{
  "model": "encoder-decoder audio transcriber",
  "dataset": "short read English sentences (LibriTTS-R)",
  "train_examples": 26041,
  "gain_aug_db": 6,
  "n_mels": 40,
  "hop_length": 160,
  "input": "log_mel",
  "spec_augment": true,
  "win_length": 400,
  "tokenizer": "char",
  "vocab_size": 32,
  "encoder_arch": "transformer",
  "encoder_norm": "layernorm",
  "encoder_norm_position": "res_post",
  "encoder_activation": "gelu_tanh",
  "encoder_mlp_ratio": 2,
  "encoder_head_dim": 32,
  "encoder_fused_qkv": false,
  "encoder_bias": "all",
  "encoder_qk_norm": false,
  "encoder_parallel_block": false,
  "encoder_inner_norm": true,
  "encoder_subsampling": 4,
  "encoder_layers": 8,
  "encoder_width": 128,
  "encoder_positions": "learned",
  "fusion": "cross_attention",
  "decoder_width": 192,
  "decoder_layers": 6,
  "decoder_norm": "layernorm",
  "decoder_norm_position": "pre",
  "decoder_activation": "gelu",
  "decoder_mlp_ratio": 2,
  "decoder_head_dim": 48,
  "decoder_fused_qkv": true,
  "decoder_bias": "none",
  "decoder_qk_norm": false,
  "decoder_layer_scale_init": 0.1,
  "decoder_parallel_block": false,
  "decoder_inner_norm": false,
  "decoder_positions": "learned",
  "decoder_cross_attention_every": 2,
  "decoder_tie_embeddings": true,
  "init": "trunc_normal_002",
  "residual_init": "none",
  "optimizer": "normuon",
  "muon_scale": "match_rms_adamw",
  "learning_rate": 0.003,
  "momentum": 0.95,
  "nesterov": true,
  "orthogonalizer": "newton_schulz_5",
  "adamw_lr_other_params": 0.0021,
  "max_grad_norm": 5.0,
  "max_steps": 12200,
  "batch_size": 128,
  "epochs": 60.0,
  "lr_schedule": "cosine",
  "final_lr_fraction": 0,
  "warmup_steps": 2440,
  "weight_decay": 0.1,
  "adamw_weight_decay_other_params": 0.05
}
Rows from block 3 of the text decoder, named by matrix and row number. Rows with one number belong to one attention dimension. Each number is 128 + 32 x the weight over the matrix's rms, rounded and kept within 0 to 255. All counts start at 0. Numbers have three digits each.
# q: attention query, key and value (stacked) (decoder.blocks.3.attn.qkv.weight, 576x192, the q third), inputs 64-127
# k: attention query, key and value (stacked) (decoder.blocks.3.attn.qkv.weight, 576x192, the k third), inputs 64-127
q.61:152146090138134182142098098095149141137198176145141076145103175131190088172092151200173148124163076129039112126124141116103114173147084158127166136148224169130081098114147139176167159044178092
q.62:129117136075087152132100163141112091093121123114170093063119164167112091091121148129097151158073108121124091128138081146114075139183084151100156176100152080094108141080070130145135083139154154
q.63:135103145069171096141135205114199123110068171069133099115131182164160054101103097112091130117104084115093138084139113118050150096087178133097159118146135126188130207143089184180069105114131075
q.64:149161116087086136146155081118168063080162136099141083105166101183131105193074081136127159096141089078166172177098026112167186112071144132107144155127080136120139068090113135120144135188157163
q.65:135069102097108106134170148160169106132146125059063156158126121139113152194105126135113185149134135150106161124134168185145127114099120121150111163106048138105202191084096187156141164098123166
q.66:153158129156128155112180077107142149111156166120133083171121118173115111111121158086163104152151055119147089076147141135160127078156111082121135184108127176100189098189132134134118106100114093
q.67:135164142133093167116146161159149145101115154154082156107120104110174124118130155132071170141088094105057125071178143046126110118153134188108063148096131156137131146109157060126110176169111227
q.68:154160114153097098126168063168118125124071114169115139164117084104131104121089146132158214132141090136050133166160137169168105151105103164101133119086132096087127114118076193152084041140127111
q.69:142148135137143122154129177073195110127149084067136125133091123120169123080165111116120137094148060106101146121152135141141105161101153134187146199142180082175224090158116130094112133045129140
q.70:151142146127168085125125163143119118065129080127196143118106089126108125123096116125067092117078121199123148137152113051185159147152147120138148095132123142150126150075179108137111160135105094
q.71:110121107165122159140183138110093100116121161179120082156164120182108137196042095128139096177151154108085118176139041141057133065141065161034143146163069138104132098103171128087130149104206145
q.72:155099047173147162131172092125080151138111133192122145116106173041141077138084119197114095082129190122137110111161135145074216101129146144197131167157064148124039107107169169123132099146109149
q.73:090094138194144166073207191105089058078189157076180147131122146183117141106162186133170170123157162136080089085138150099136147152112160104116133086156032099117150088112189182179117060094139164
q.74:064098076176136160127119096134119093075113068124102121118138146099143117124124156165147102094100115174175114160126172162091190077171147217106105082146133097121141136129114146150158170123089130
q.75:125130144087136118129140143116060082153121136130124192096129114093175163117122114161105089186173108172112077131110090137111097108063172051151131110150100183160115116080144125133153145105142089
q.76:166115106126138149111079125134148108139109138103069096175136141121105130152098085109121110106137152186111121118145168179144190173117140144179167071156073113140147143071120050124186156166080105
q.77:131131207122075139124087135160125120073117153110154128090163139096105130175122091153073179084110160156093113117136105111147116159107114115142167107138155142125132090104192143125135124072122158
q.78:150025168101115137151139113098076107143151122169076099164070100154144157154113184102102088211194163113132045184134197080134160139154117158148149057129111096060104134121102108133087169083130091
q.79:117055092024135083187146076115153095179117144124096170076109159157152083130110147113176076115101096132105149129115171158108112115145131127110080118110145133162113132144096141157150059165138185
q.80:170188140112177100191156099115122097126142148147124180095060158091092097148104124182068106160174160136153104125077150119107133108117117082109133165121103123142118102115122133149127146075138177
q.81:159141122171087123153105053068112168142121125066177097127106127125142098188078131148082194117120055134149159113149155085140188177068136184134127115113076127168084165143229149145164102131126085
q.82:118123151124093043170114090133181116124146143167141113123110139107110143128131144123175138059075169174186114104097153055156063068148134130143134189178081155080112107139128142185099152146133094
q.83:123161185133150129156109198101092058074117142156078136131090167125122117135126155100192150107105152043122165098167092199098098135225157143110117123174128120091171150138165102129164170138121085
q.84:137166098112109149153155137139112122131104132055175113189068160142150142161094173150160183131160126088107131142168125134133118125116124067074117137064112128105114156112145120083139139176088142
q.85:129124150146075141087163151172159129093113197128124087124145170156179141110122116108154147123171165104140141119097138108155127153118155118116197069074096173125161125082102173117097139138145129
q.86:124138086140084081112083144143100154123082149159113168161186125111086110111154103195103170147183170033128191239108103184184117105121100193106157105133131099128118110134168106169138118102102130
q.87:091161146101159138159151137148128103105110157139150124076129133126154108159141162147119143072152153123108126138161153126128127139125106133097186153127129114131131110208094132196050087150147154
q.88:089096152112146175096145135117156186135142185075159166082145122135121053074156091116165122066147164120123165108108129069115083125182123152122174114104149175205106201095120168116170174132133112
q.89:140097159158103165112129153184150072156160133133167086086126151075141154121127104111078194088065164200126166108163135153094160095110131158101109087085158160126133092125099108128114162129068132
q.90:112191129119144118101142128181132120148160115108186140135160150173137091149066123150067132155119134052108105110103146113082138124170134138148114140156137133201134175087088168087140102177159178
q.91:160125130174128179142092110159148183127147155114077169124167074158083120077127099111097173080147137117129181070137118115175123110112097136119117165137133107123074128104096117171167082147150119
q.92:130067072130158131178109077108125173122128202162155076149124093121123114115053124104154085141126098168051126092097094104074158129077104145106171178167138169064200132150189123101211094139133108
q.93:151153097086160127164121081094170062145137130146091132140121132138043172067126124094105188100103086155136105089070186095176140128083103126117126148148137112145122145110139104103118174102120189
q.94:179190129161128104048104137123143173095096171173147137118120102163128152107069123147142080146158143149188143118150145128189171119072109125123127102174166125176140157087123122179104149093138123
q.95:065153136118137134049166100112116099115150089116167148079095146147161171140140138168111121196117130131187143132163102076106158081131174079145133173125163186152097103152085132113123175114103166
q.96:130103144096107091077136095104104134122111096089182156193102126120083132121149125115155158115108160175153208067118194139130114153144126139109121140135151118145102129159094148137130103078098130
q.97:119165077074192125117123164083159137153134133115088145114106110120159132111100166140051146105096129164100104165196191214169173170123104063111115096101140144089123145123147124120118131129202140
q.98:167131044169094144100111113179159074178086137143169089057200098142085109103129195093133139117104117137051141184128134184098059152126158168157167117118116184145178139160127121116076183117131164
q.99:133121135155162103179102202129153097154135094127076111125088165121135101108112155093116131132131180162188107120086132141131108121150156193168115160139122178109098126143096177109169175128061147
q.100:098166122143075099146166157101072132098113118152130161203178160102070111155112141107155120073098120059073131092166071138141142122133157103101137145102098116149163104130071172143134159181100117
q.101:122120095106157142103164147040180130140095198210113132132108147124177083106062125125116088101114121193189144094087124089161167134127112153126176104177147118152123130156147136119097117141147123
q.102:170134118104138073138125109160099160108141109095072083145208137117098124176132144133143145104179085096137138128097109119102080123099163160146172095144082151146168151106152108137084144125072137
q.103:135149158112116092153086076122138162178144113102120099154135118148125117133158140137159086126115127137117084142153132208121118138132108199132107090123121100055146171079161078108156102130105150
q.104:134185059149121149176090179132106154116108145095211182147133117137136081056098074145093141075180123106137127156111132179109134152143071117077140156072156171135068131126115093133083079158091131
q.105:133084123135166108097139125111155147115167056094147145134124111111105142178150128160152120143120067140128101139130040090091136095105110095103086073099122143209206148125089183144106108171095132
q.106:145077140123118120105088131151103075195091158083164106122112125155103149186083140122126160136114087155197111101127129133085142133125169065189136128088123064116183105183194150137133080075156101
q.107:166124108177186138186090081184152087146118131157161147119138133103134103138106106160141046153118115145124147107130114143156100112111191157150163117119110185115125109165103083068147145142082156
q.108:102128158065158122138127132128154114106109164165056110142104100055106116123098073175111178094095141128113161166110155123130093105141167125130149132095127122128087129100116074074197051131112125
q.109:113166072115141137135117098166132117127104116090087206107123158123120120102078103034051150149155102175091112140166143127118120125155116107150168100143116112214130184195174085139164134084060116
q.110:145148074168179121123176124079159078109102138084111133154173146144141116107169126141116163143151111154111163211137100098151157133135126086138159135084159124082123109134185136161068107157107114
q.111:137104162134118092164116153097155185190116094074142115159091144160077130123172144162114135172115134129132103119196110186183124136160138128075118141114150140142115133161129133152167151166108161
q.112:125121143093082092097108132142123157138160159077141127085160161194118142134201128092175205104131111179132130168165188132105154177059123126138171174101104100100122135132166145137149150084111049
q.113:121125138128149062160146144145176136137104142106095145099119128181122120085083153123093111175169163142085126120121117140183164067137125137161061183056122133103119137108004116118172089092136116
q.114:078150136141117103179172106139108108096127109162111128103144120185143111186151119135108136078095129199136079133139159136142162156082116160151127100083099109139171085100119054159115092114111127
q.115:101131147177092118149097157047154167165164180081077179143176080156171137077167138166100131110134057097085077114107118101119149151137165093113137161075153114131058125130116132078100174122157119
q.116:142047148116129094158100110176128162208090115127153127128103156102115164118143109159124066102115095174131137148153073152119155128089081150079138129142077141145108040154148122123172116174082129
q.117:087091077163102072140127108186109152106099137131128165084192127083095168100128128162140156120188083200099111125124106160124103123143130147096053069096135166075075139130143086151178077138136137
q.118:131116135145084138132170104159075146078110110134129204091118107132179131136185102107153152125133135126189144160111143130140119164159147111140085069154122098096134103124135153115143091099085152
q.119:108191148109140133097126132101119090189149092117201078088161163186053125157155142104154123148077090128087106140117171080149133092096135103151103125194117157096077106177153153170167101151102105
q.120:122138121145062095119132125155125098073141104127136199087123052131127121167075060094103103100161109114158172207164093148079099119164098147087110113151118063168104163135126197112141104135078125
q.121:163166130156141121207128112107177161131070118090145082119114127108183105159079108105122106129166084100156133135050071116137105108125117142132125126174070146153111139146100144127092119142180143
q.122:119121148181156146138137138184150086097097160126138114120089123193080128166121128112112115093108136044099066130151157117149162163100158164090200160139161123109098119137138123168116111129132148
q.123:151169083074208126118059166157102136119126134109118157076109201125110156103145108141073104094165104156200108118151139135141120122157114134164115157106115150102115084117105128113184164127140166
q.124:058103127080146055155077098167045179100120175128118131122131110106162161148155167159090129082110167109162076148136113110118163158097086067161108166132096120116100163134156078186093121138145103
q.125:158154092139151150114160182115073104110092096123195155163042111169152109100109124136188123190091132099166165111114132122140204202133062152117124101087122124146111126178190140098108129128139178
q.126:143162107070151138062114161106158175098116158146153168085112107067185087158123082126171100115117152102123105071159133154128108087112142146186138137133091150169151149123197155134085074167076161
q.127:132076133135087148142143090142195166097131177179140168096084105102136151109088074137142100107110067116148122144141095139144112125137089131122103133100148142138149125181173148166143136117134139
q.128:090155084152125192130121155125113098127123079079163110152093158106133170131134162158136111194132140163130170091143135174140160170102096120101214138126131149148157148126098131074085111093059120
q.129:179132140110083071199178205142106198067154144134150118100130134149117118097165138117070118128117069140114167192126167071096120115112193141139137181151143151112180148160107105148143123168176152
q.130:118113099117098096118071110144113110109200168151141153084117108091082159141164166096105069145140154145170153126101062096141147195103162122144124205138166145089113201102172135079102140112167104
q.131:196096150117178123107115091174144146130088206129085145119157132106130121109147106129130137119077068172131125094148139129080214152088075113155161173097143173090123118144111096102105153093108106
q.132:111150158121112095124108092125126123155156155153076075137146084172139096107134102156135140141062107068143158160120166114097157138145165175119157098124110157142143139157101108109134124094113105
q.133:183172136139114084175083160158161194117170128113132145157093095156133168152176100125151162105104148107086148146094086131169126150062217166120144048111118103095155158147076100150115152110123176
q.134:132140102185116159146118139177117118073160169128134138100121185140059114158221115144142156108156147154122163092104148124129127163077131171071087125128100196162127093135106111131066194150119200
q.135:168159148208127165147112146127138104128104124101138130125160092147124150107127132081091133171115152103096090148172148166097172070133148100173132123144116144067129169123108109183142159146101115
q.136:168118135152177154089158114136055170132156138131148015120106095135105102151099080149112131140150112111131152151152126068135127065136083142133161141123037114117186072125136077142157147083089096
q.137:127217158100159130130099172140099116156124129146155176124172173129120171222105141094117171090127117128120084113144069118117101148103133123157118117127176226090171078162108142096103136123104117
q.138:091136157163082106150142090129107136163171177176143173114049168101123123118106153138146133154176110133089138157138076118112161127143118092122107107128178157140116121143060136177082117103095147
q.139:097131114151135146146104174149136175188123141178149136185133099089117146150152157091154133109162068133104173142138088087180158151116073165153154137164100113139120095110077119093039042183108120
q.140:139107067113131133051103104178152097122137147104067198192092128139072082131080183156100097136175103119115124125123119095183142098121143132177128158176029137121106125134080144179173149102122113
q.141:122134113118156163178175106137155138110127140142116135154077225038125167127126122151159092126146110079153164152099201221156128181102044097141136044144119109126132120138150140098104154107108084
q.142:171150145189158182202168120114106096150154154137153146123111086071183114126105131112138118133115142135097131045122074118110153151090109084120143115134164098122090122064170116154127082163154114
q.143:141135118168148202160132049107065159066118069110139150089099109115133161109140120124097167156107146159132083114056151112166111130170194108105140138154140155097153161167137170093103124185090078
q.144:142127140146116165121170160188089122139132120126156089113166115129114109117125163161122166088155179125104122173118119182160120155157133105171159124077155161115083157125128169125106135156106064
q.145:134056100135159064094115155139146149114165123136088157148056146202127158149121174111150160103165103150137122116080140148108121068110186101051154117104147127101119146112140127131126143089123133
q.146:091146059091123142112154142159060133115102121109084125096087142150137102146080099147146098072145170128114148094090082136140109141099117119158136146152117116142096107169114106164111128116123117
q.147:133102153149092143064114134140100114100133104127124124111093113102184162183097166111167152147050154139106113137180092135105132177153140149161155176110188093087096146164093122123119092074085171
q.148:096085092151142101136120125162074081108105169130100125189167137102136102143167150100160192180159170151154088135159158117086150133200162113087100084070121134112162144123134131130164084109108129
q.149:150088093159092074173195142151131174117119134084144102104170109113165132190134126161127106142143117124122118135053117151171133145132088102135106150174117115120128140132091158099143096204110143
q.150:055173106141132137114142119133093132107119149146102114148162161145148131139127095140101158128084093133090150156124102104123120093117070056130159119154113140143159129188109148138126112111109126
q.151:136124131123136119176123128092100153147119085128111210131119103139130135093088122115128187149125144128152126138105151131174138154084163181140128131179084163116145092096161106143132119128153133
q.152:125108128166116110152156107082135120093162150203151122144092121168165118179105055104174127099162130121180176126151133091148130095110128082197123169109148110119085099149155118127202148085160139
k.61:133132125094119142101198192122186085172104123099137192160172116070179124137083092161176133109124132119096149171086167097180101072128140116018149066169100152104074123127140060176136188151172183
k.62:138122137171140171102132079092115102146136131116182083111073103127109093100119158052092110154116184113125176094157169104106137173168142100198123107113117194116120158116141149117166199104124102
k.63:128115052144168143129098130162132137119099137158131162137185161167149123116093158128167098134163147076126130167160145069171133117121134113130182127118083112111109147178154155097150089112122151
k.64:101166159108157073109104132184102146121112074113079191090122158143106070130125136076051157137149094097116154134105117123130085172127116154141113139087149114090142107190124173201135097075151119
k.65:156107089164101063075133133138122137114128162105116140131143104140108156171129154174038093127210185110104122157172088140142162111108194170062055141113136068134090130150194198192138124114150112
k.66:087130178167084136170092067111186170137145125122116179125113197167145112143088128199129114119154152087090118130160178131238089093132119156148130122164113090073125082103106142108115142145200119
k.67:156157142107085141130136191094142156100153132113104137135127166116119095142081112135134087082078127159067126112112148110098115126138147109130139084101139134101173205132166097158091073155144175
k.68:132148153126115118172137106171121129139091080088145110135180126184094157175075122063114163118164168118073110145192133178169087102098163081134167165164142144102122173127185132127095143089085125
k.69:139183157144105194115164138153158156105163093127062110136129152126109133141066164116141125134117108145178130130090103118130097074105135142175130191125089096105075087157111110170121084115107096
k.70:164134160140169162171101106127116125110200147129091147158061124140132151147144183050132155083115132118122150159093202176081150141095172181198091100081134125173162114057122174068123138161154124
k.71:179140116172162102109153119093135169115148109099118155116098130152195135150121203157161144129129165138143128151159140056099070140128108090140132126113045104150130098117096137132123157131129153
k.72:105158111094182154129166157126110225137113174255083119148103145165105101072123093065157099108133136091135129115137128138123109163096136166111073120163112163102102157098190108123159172140140141
k.73:092114038137137097142072139161110133030133077067123150112112163114101113119083110079162075117182105114202116126069134168118124162182091109146160156129151135133116139204133116175113117144111139
k.74:180134139141130124133116030098125177136079158148098130176133091090117148089108040121143072097148141078157086118083155083135174187161147104105114109180133155086149104121145094132141088092160113
k.75:088185104117147128069195128076146103137094113101075121108129193126075136099151155163068080136126087101086075158130182202074116099147173140137113133126148136173126103189140167134112089148153159
k.76:133141178117104046123119121141141159112137134157123134155105129170111144134128083101159125117160090101118140120157153098046087144138103099173143211119105171119114077113126144118210149115136136
k.77:077102124133115105086152138163176120145113110054121169228146086140103193154102121178153071151093105185061166135142161155142103163142119165088102103083101195123101172128093129090118159089071161
k.78:191148055191119136116171160112117183127115161105136136130077120125134116118088131128106120177045116118182127157109133134172144114172136131105129161089136176130167085108168123113135093192201121
k.79:151170114173083113130085142098129144135142114172140153081156174133075128203196152134135112138163166124093128106100068170144138141115175080116095084143086126090112143130136070139138102107151115
k.80:148091196121103132182152124167146068164103114127102070136184198122127132165135189176130111100129084103096073100104102155105100183163059163095083121169148138166113150145137186117134026113096149
k.81:100092102090108122104125163163101136140096115160163083153115119128139205116169143139117129081103193100110146090111125086140126092143173186122093140142152122090079138144129121099194093158109130
k.82:168149128209170089188130123080182123127113134103130097095142116129092118107159113123127152120159133177136071087078102111156125089141051107145127102145102180155161148152163143144151133157132099
k.83:125100108107132112140109095085167128094174163123052118081101128123110112100135123109172101207110177100115093103082140110104130111221183125172190140133080089176102097124152103159105122119133160
k.84:113170132137052159076120166084107101111124148101145166069113167146121119065103121141074175111111138068193114122113031150108130102174145125113134067143166163102104144066137121084164139125120142
k.85:105201155133154135094083128126067176181061106109157103130147186095100125088171089092134065116212128185115095151128140153152069127128162125184134087151117133152152064137170139095149148184151144
k.86:189128118164108094173116163162103151101112091155171139203131198150108115167090030106118152143123128169104201091080154127125089106100108130120096084132111157160160076173136133080131127132108085
k.87:093111069154050151111091138167177165103120152106190152094141139126120138108149138139180143137144091152135127127125144129089095200115144077131114128144161164147114139138139184082096125161162080
k.88:047097093091121139174077157061066151081142107190151080129109151118177110150176166118158059133109139111091117138132137075114146129143149131126087111128169115036106141103150108127118168125121131
k.89:098117162159136097097141103121194165096103108189178090140109087130084112122093106122113098180105142152143159110169133121163123197173141128095196113175101162090096155103103188093117142146140150
k.90:134145131118121124171127072129143123118128114164162122149152133136102102128179082172116113113148128137136102161132114121063187137133193092131125114146133162116160188075127098114109140148126113
k.91:169080204168135194101073185134096038094162115093190136152110178175082137111100138103135144069100126129150142155205151131174151157118144122134122159127109127148140180151110095194145104084079112
k.92:083137170131116144156112111146125198168129180096073090111129130163103059112146153083164140142086197132165166170095170125150133120185140146082108093115112085081080118185175112188120123143100179
k.93:155161150098124149132089161132180138136112140100127120104144200085042144151109088139110110104086119136140083132129139075158111147093166092130164127145123105086078151108128165158095151100112118
k.94:138143141162115130100116102149127146190127143125121147048117198126197150183097169112164114110137108115166121118193152129133096068141135113098070116077094060173093112107132132134159161103178165
k.95:104192117130118164162143094123146132096139123178195082114135105141086110196105172146120115110136169046143101127143092041084151146153166172140089157131147136170133108121089151126115127141170149
k.96:126144084107186118121149175151126149145132163140071110087168142172125103142116093098115082103073116156120169119169176097205131132126161169113164120101059107146139104146168126128196070104105097
k.97:202088119194119117115194165143061090089159141132185090118084150076141159078088104151100104128097167148106093108124155191185137138139137094114116167151158100141138157162101137148077079131093098
k.98:129152045119115172148097139159089175155168099039123116100150104155100131121123100158102126169158144087151139231104102158112090154135091161097130170130120114103122149121148098134151126085128142
k.99:137092171119092087141207073098115150106133177107139153148154152045171160092045127144112131055181133133158086176142088109169169148120081147147139089129146131159174190189164086138125141071138179
k.100:145127118122120170122131118108115198085152184191142091155152171146077143107131146135166156128175120113124130138129103140091144100107144095167134148167171121102142073131111167121140123114100140
k.101:144103122149148171144090121134144139076182093140140120086160150130139079132126107094069160105086210128104138136120164112139134083127130101106090133121166141150128092149133107143154136152077118
k.102:113155136083124123128139196118083116174129091161144094171076138108116092077091155125104151103205084103126128136129127128122172096154142146116100150114085101143124078124133134165175155116045057
k.103:135111128106143096090149141123114146183098140119164118184117098118128130141126110104153018125134160143069181146085128121108106148127117122113111110125110150104115106127046139164078163174120138
k.104:168122122123052172108107116154142153155115124076103054160098113176088127033147118110067057150155108135143123175190110145114104125159149143151193155158062173096167110122175136182172135134143055
k.105:123179118102146129069117126178132146177083102096164099072086126106117085099130140115082175110050096113140097156114126174125158144093181167103141142108079112072085169097117134148197133166171133
k.106:060118088114148143120129132150140081147177167137147141104095127151158140065102143124147061136128147148115082103126103098132182103062118135100101141131073201071101095190168089097141130081151128
k.107:150148162134105155138099142123201094166134184080126113108153105130142156213170144142104154119117150120144069127114122133111079161162177074124117138110049071098162142117141077137083116106162099
k.108:201108166117154124087154138136111133106155126135146085140124160135072121130105105161175133128103111140083148135112085106168172116078178118151131182101134101133139139127153162133135133145154169
k.109:157151181135129179179137109191126191061127154134101167110106135175137158109137053089157180071080066093184126113113124106151057144141095100117137147176150148108081156158094084123168168061134158
k.110:142154149179053113175142144120133174142142144145101133125101124119087142091176149170084085147151113170193145111085074136106088193165132187146139121136147154124131118128109135105140104151150133
k.111:103169098184045075114098138134145097101097048102121159123136132123099094120151091105103151093182079115131122169176107092157173195113156098136149074120153143113152126110115131106152078133109131
k.112:049138146159074152126124195196137111130148095135098094138107066134091151134133126147162092047154149116104118124110138129113135139130147126132160172128096101105109091137124108153159138116118163
k.113:150123174148112135107115129139193042098138131064136088194152148138121179167106118105135109157101151133087193123176140115138100128130142124102155134129107106130132138119128119127124150150126139
k.114:140096175138140123095161142119141168176120142108107109090132119089108149076178105105054139130118145119113156170128155132127105113112169178089101114179111142164136139151146105131139095092120141
k.115:123151106160069196203132160057147085124079119083137167141105133131079149077121109135109139125140159100101095123119123180138122142132070104099096135129117123146162079127087169133083104099192132
k.116:134160088097156132068142107188154127113094138125138121191197144182122113126112041107077112134119144168064122121146118106060091131142104182167117080126139120109110112144150115140133173152132153
k.117:193077156075106144123078163141149104148104085104096169166082145102110104143117130181082181189166078186137156141103114134172114133091137165139159144176136065126107120176232149051080106024183117
k.118:128089152153114122147120098105136138098154159166114140198093132154153076152102119078131157121111074127173144075113150138153111072149119124137122107166098114159049157148110129056132093155139177
k.119:063088128162050072131181161178152154152128168058094142135108194147105124147110118146125127109107080161100124060174132106196129143097158175125103193095128115109102140087127180126066204112151111
k.120:201134129113078088120169133113164145135080124128099147137085107167114124120147091092171100127139169181175181113110131168118092110159074131123144186078109174201100162128185164160168151081144120
k.121:096190178132103163115147158094135096142126151162182145106078166154167127100105091117179091162129100134136160133115164139152179139129083163152116130125124119128129109074148100162146166098148139
k.122:162174158144105136079062125093040109136127162093169162196124108081110190126156144082150090153141131147158143115151131168062185162130117155140143163114155163156097171147125126109101107156118116
k.123:112161097103162117104168112158110133137117120166099141124090135059152189177109132170116165122160120134069106127086123193163112211155128126113082125137130118134128137135159125144108139074101087
k.124:057045098159155146108164074060101132139134133127171057070141150128152148126149101187147115132119094114122134152157077141083144137101095199172143185136127172092104098123115109172147148190154128
k.125:181156156152153133090107069108109122083123089100099167147068159157158141117100172152127118132163178135104102147172111127131145185160169109131129128145124151198155119101148096102125086159162173
k.126:134208121211160177127160145146158152115063156129080192125104156137132121103008132141142216203096143124157080174115151134137104168141171066144152092104146132065113057112103086143132154161182128
k.127:093055093120103153111088119162138124143126154109108119141092170189137165141088100149153138095096151126192147130191134119127084111110133141098104164134127129103078124171128191199182168114143132
k.128:143163172163121107168100112176091086115112101149126119081142000153139111133132136187094112131154102130173116158182150102095093132157126168110200185149135094100108160175102098107145145113125157
k.129:100141121143141141152116103146129157118174135129098144126157101123165137125139075150110116172127166166040149146209126127117152160177086146169114127151100139177077160134145114149133080094086111
k.130:112146136164113094133158113133101157109145093181148098132138103151083110122175206123088122123113112069064094082124145119123149107146088102144145146140059156136126113170108187133035109108155097
k.131:159126127113181192145084153157094156150142108090125063137150169112179063104162105092129124136162100112090198090133111159093161179081121124143110122118178135078109155134084132179130135168148153
k.132:109130134149163121131158141164132114119199189157172118098140128115093065128157163136112147129081117125105130141188105173146117096172130119147146175174113118164192139119127100093104154102173125
k.133:142101143089034114132048139153168100133113140117137120134131186077045191135075148161095115115076101165158154153153191154129164140148104127128107136129090128147170076136125099062096162181152121
k.134:162168166129136123102107087120132074146090162122124117171187195094117185167122116167141057086156070091199145223100132082161141127106110094126159096074134100184157088108130137147101125111125122
k.135:076123148084144111127076149097140195173128142127116121113117115121120099082118127117126147094079137102176108118110121158082134113122134120122105141103145085097151159092133089093131112139120156
k.136:075137156085110138075165134171089112127088157092168105137111164092174100127128135083137162055176129126122205095132097109107110152168128154185139127161199047120048149142197087125152159174111122
k.137:128152081142145142134132057117168131139095183110178065128142128120128145137078117156104091104107102111167110093093147240141118164077145105110092156112158173110125130083171085133148150142096127
k.138:162101178125127128062151067154150157174185082133078160159132111073117154161107110075142126168088125151163129116084107098142111112115139141135135144085177190150178174122163148134128098162123148
k.139:168151173113132101144121078118105098108101133088126079189223120117127142089121163151104163154126126149139129092110144102116134122110146137102211109108154213197126147083099117125123128070115080
k.140:155109130164110120102141161067162184061100108148135135139170175094129134115108123083109127056115099086154141099154119109141120144147147105154119208118096098135110156174138173066097112087083118
k.141:151124086132173080173105061142130146101095159042148111150138121131106079095203105159147135141081148097125060154067098102085079122136152177086111114145166079087153081124118110072180162152087119
k.142:158082099134178111157115079043103169130098152141109172084138134193090101066132152153124158152106228166145084138120135156082150104123082130192162069126101105080178118077107141146152162116177070
k.143:097125102115101132070098110110097139084120112093122139108107161134138090157091111069117124140124120129105134094024086129141132104123133164125138196118106143144135140174183109122121131195151117
k.144:158166120099120106111114097124147158139162114169133142122131149139163119073162089101097124145051144113154106155143145118139152148132077116114119105156153143158115132087156150161150099126119147
k.145:118115151157121100143136135106178114165149098055128127170176185065128143174100087197107095134144175138105131120093166146174155140126046160112115126147102139148143165113095086082106147061113134
k.146:136062130149093093112106109087133121138128113129124165153096141122085114139091175119167143168192085135162095143060099131131119142170173153118137131125126189099126155135163147133111102084066131
k.147:108094158223114165122117081106095136128086134080135151139127123142092155149137142134125139125146100169114124124144167099085105138131103080144163096052142133090130126128089121146140137159115095
k.148:147206150142119138139135182098150165145103153164108116087123117141163129116123109154136136060086122150112132106168116117102085188168136135104163074083114101101127117050167139092104158136133151
k.149:090106122115127077109133144128119095107116162120154095159107141161185114101129171090144087059209135078183166100141116144084144095159163063146131127101092125134134157103150177128125205089115121
k.150:138091112133166139164117094175141132111120079169150117163130090142157173142153101130154096148125123128144119101101086081091155097086118087158132101123160145136145105101107108139149110124148118
k.151:168114114102154134118135182025117160108132075110198142137145162132157110102125111156128160099104102105060110160134140148164157103119157105164130170137174134119108142105183104156108123121101095
k.152:116172137151151138133107154149060171133148115123118139081137113101124089125074147153137119145127079187137150107084128109134121097072147143113104092089154114147179126139103111100102167230146121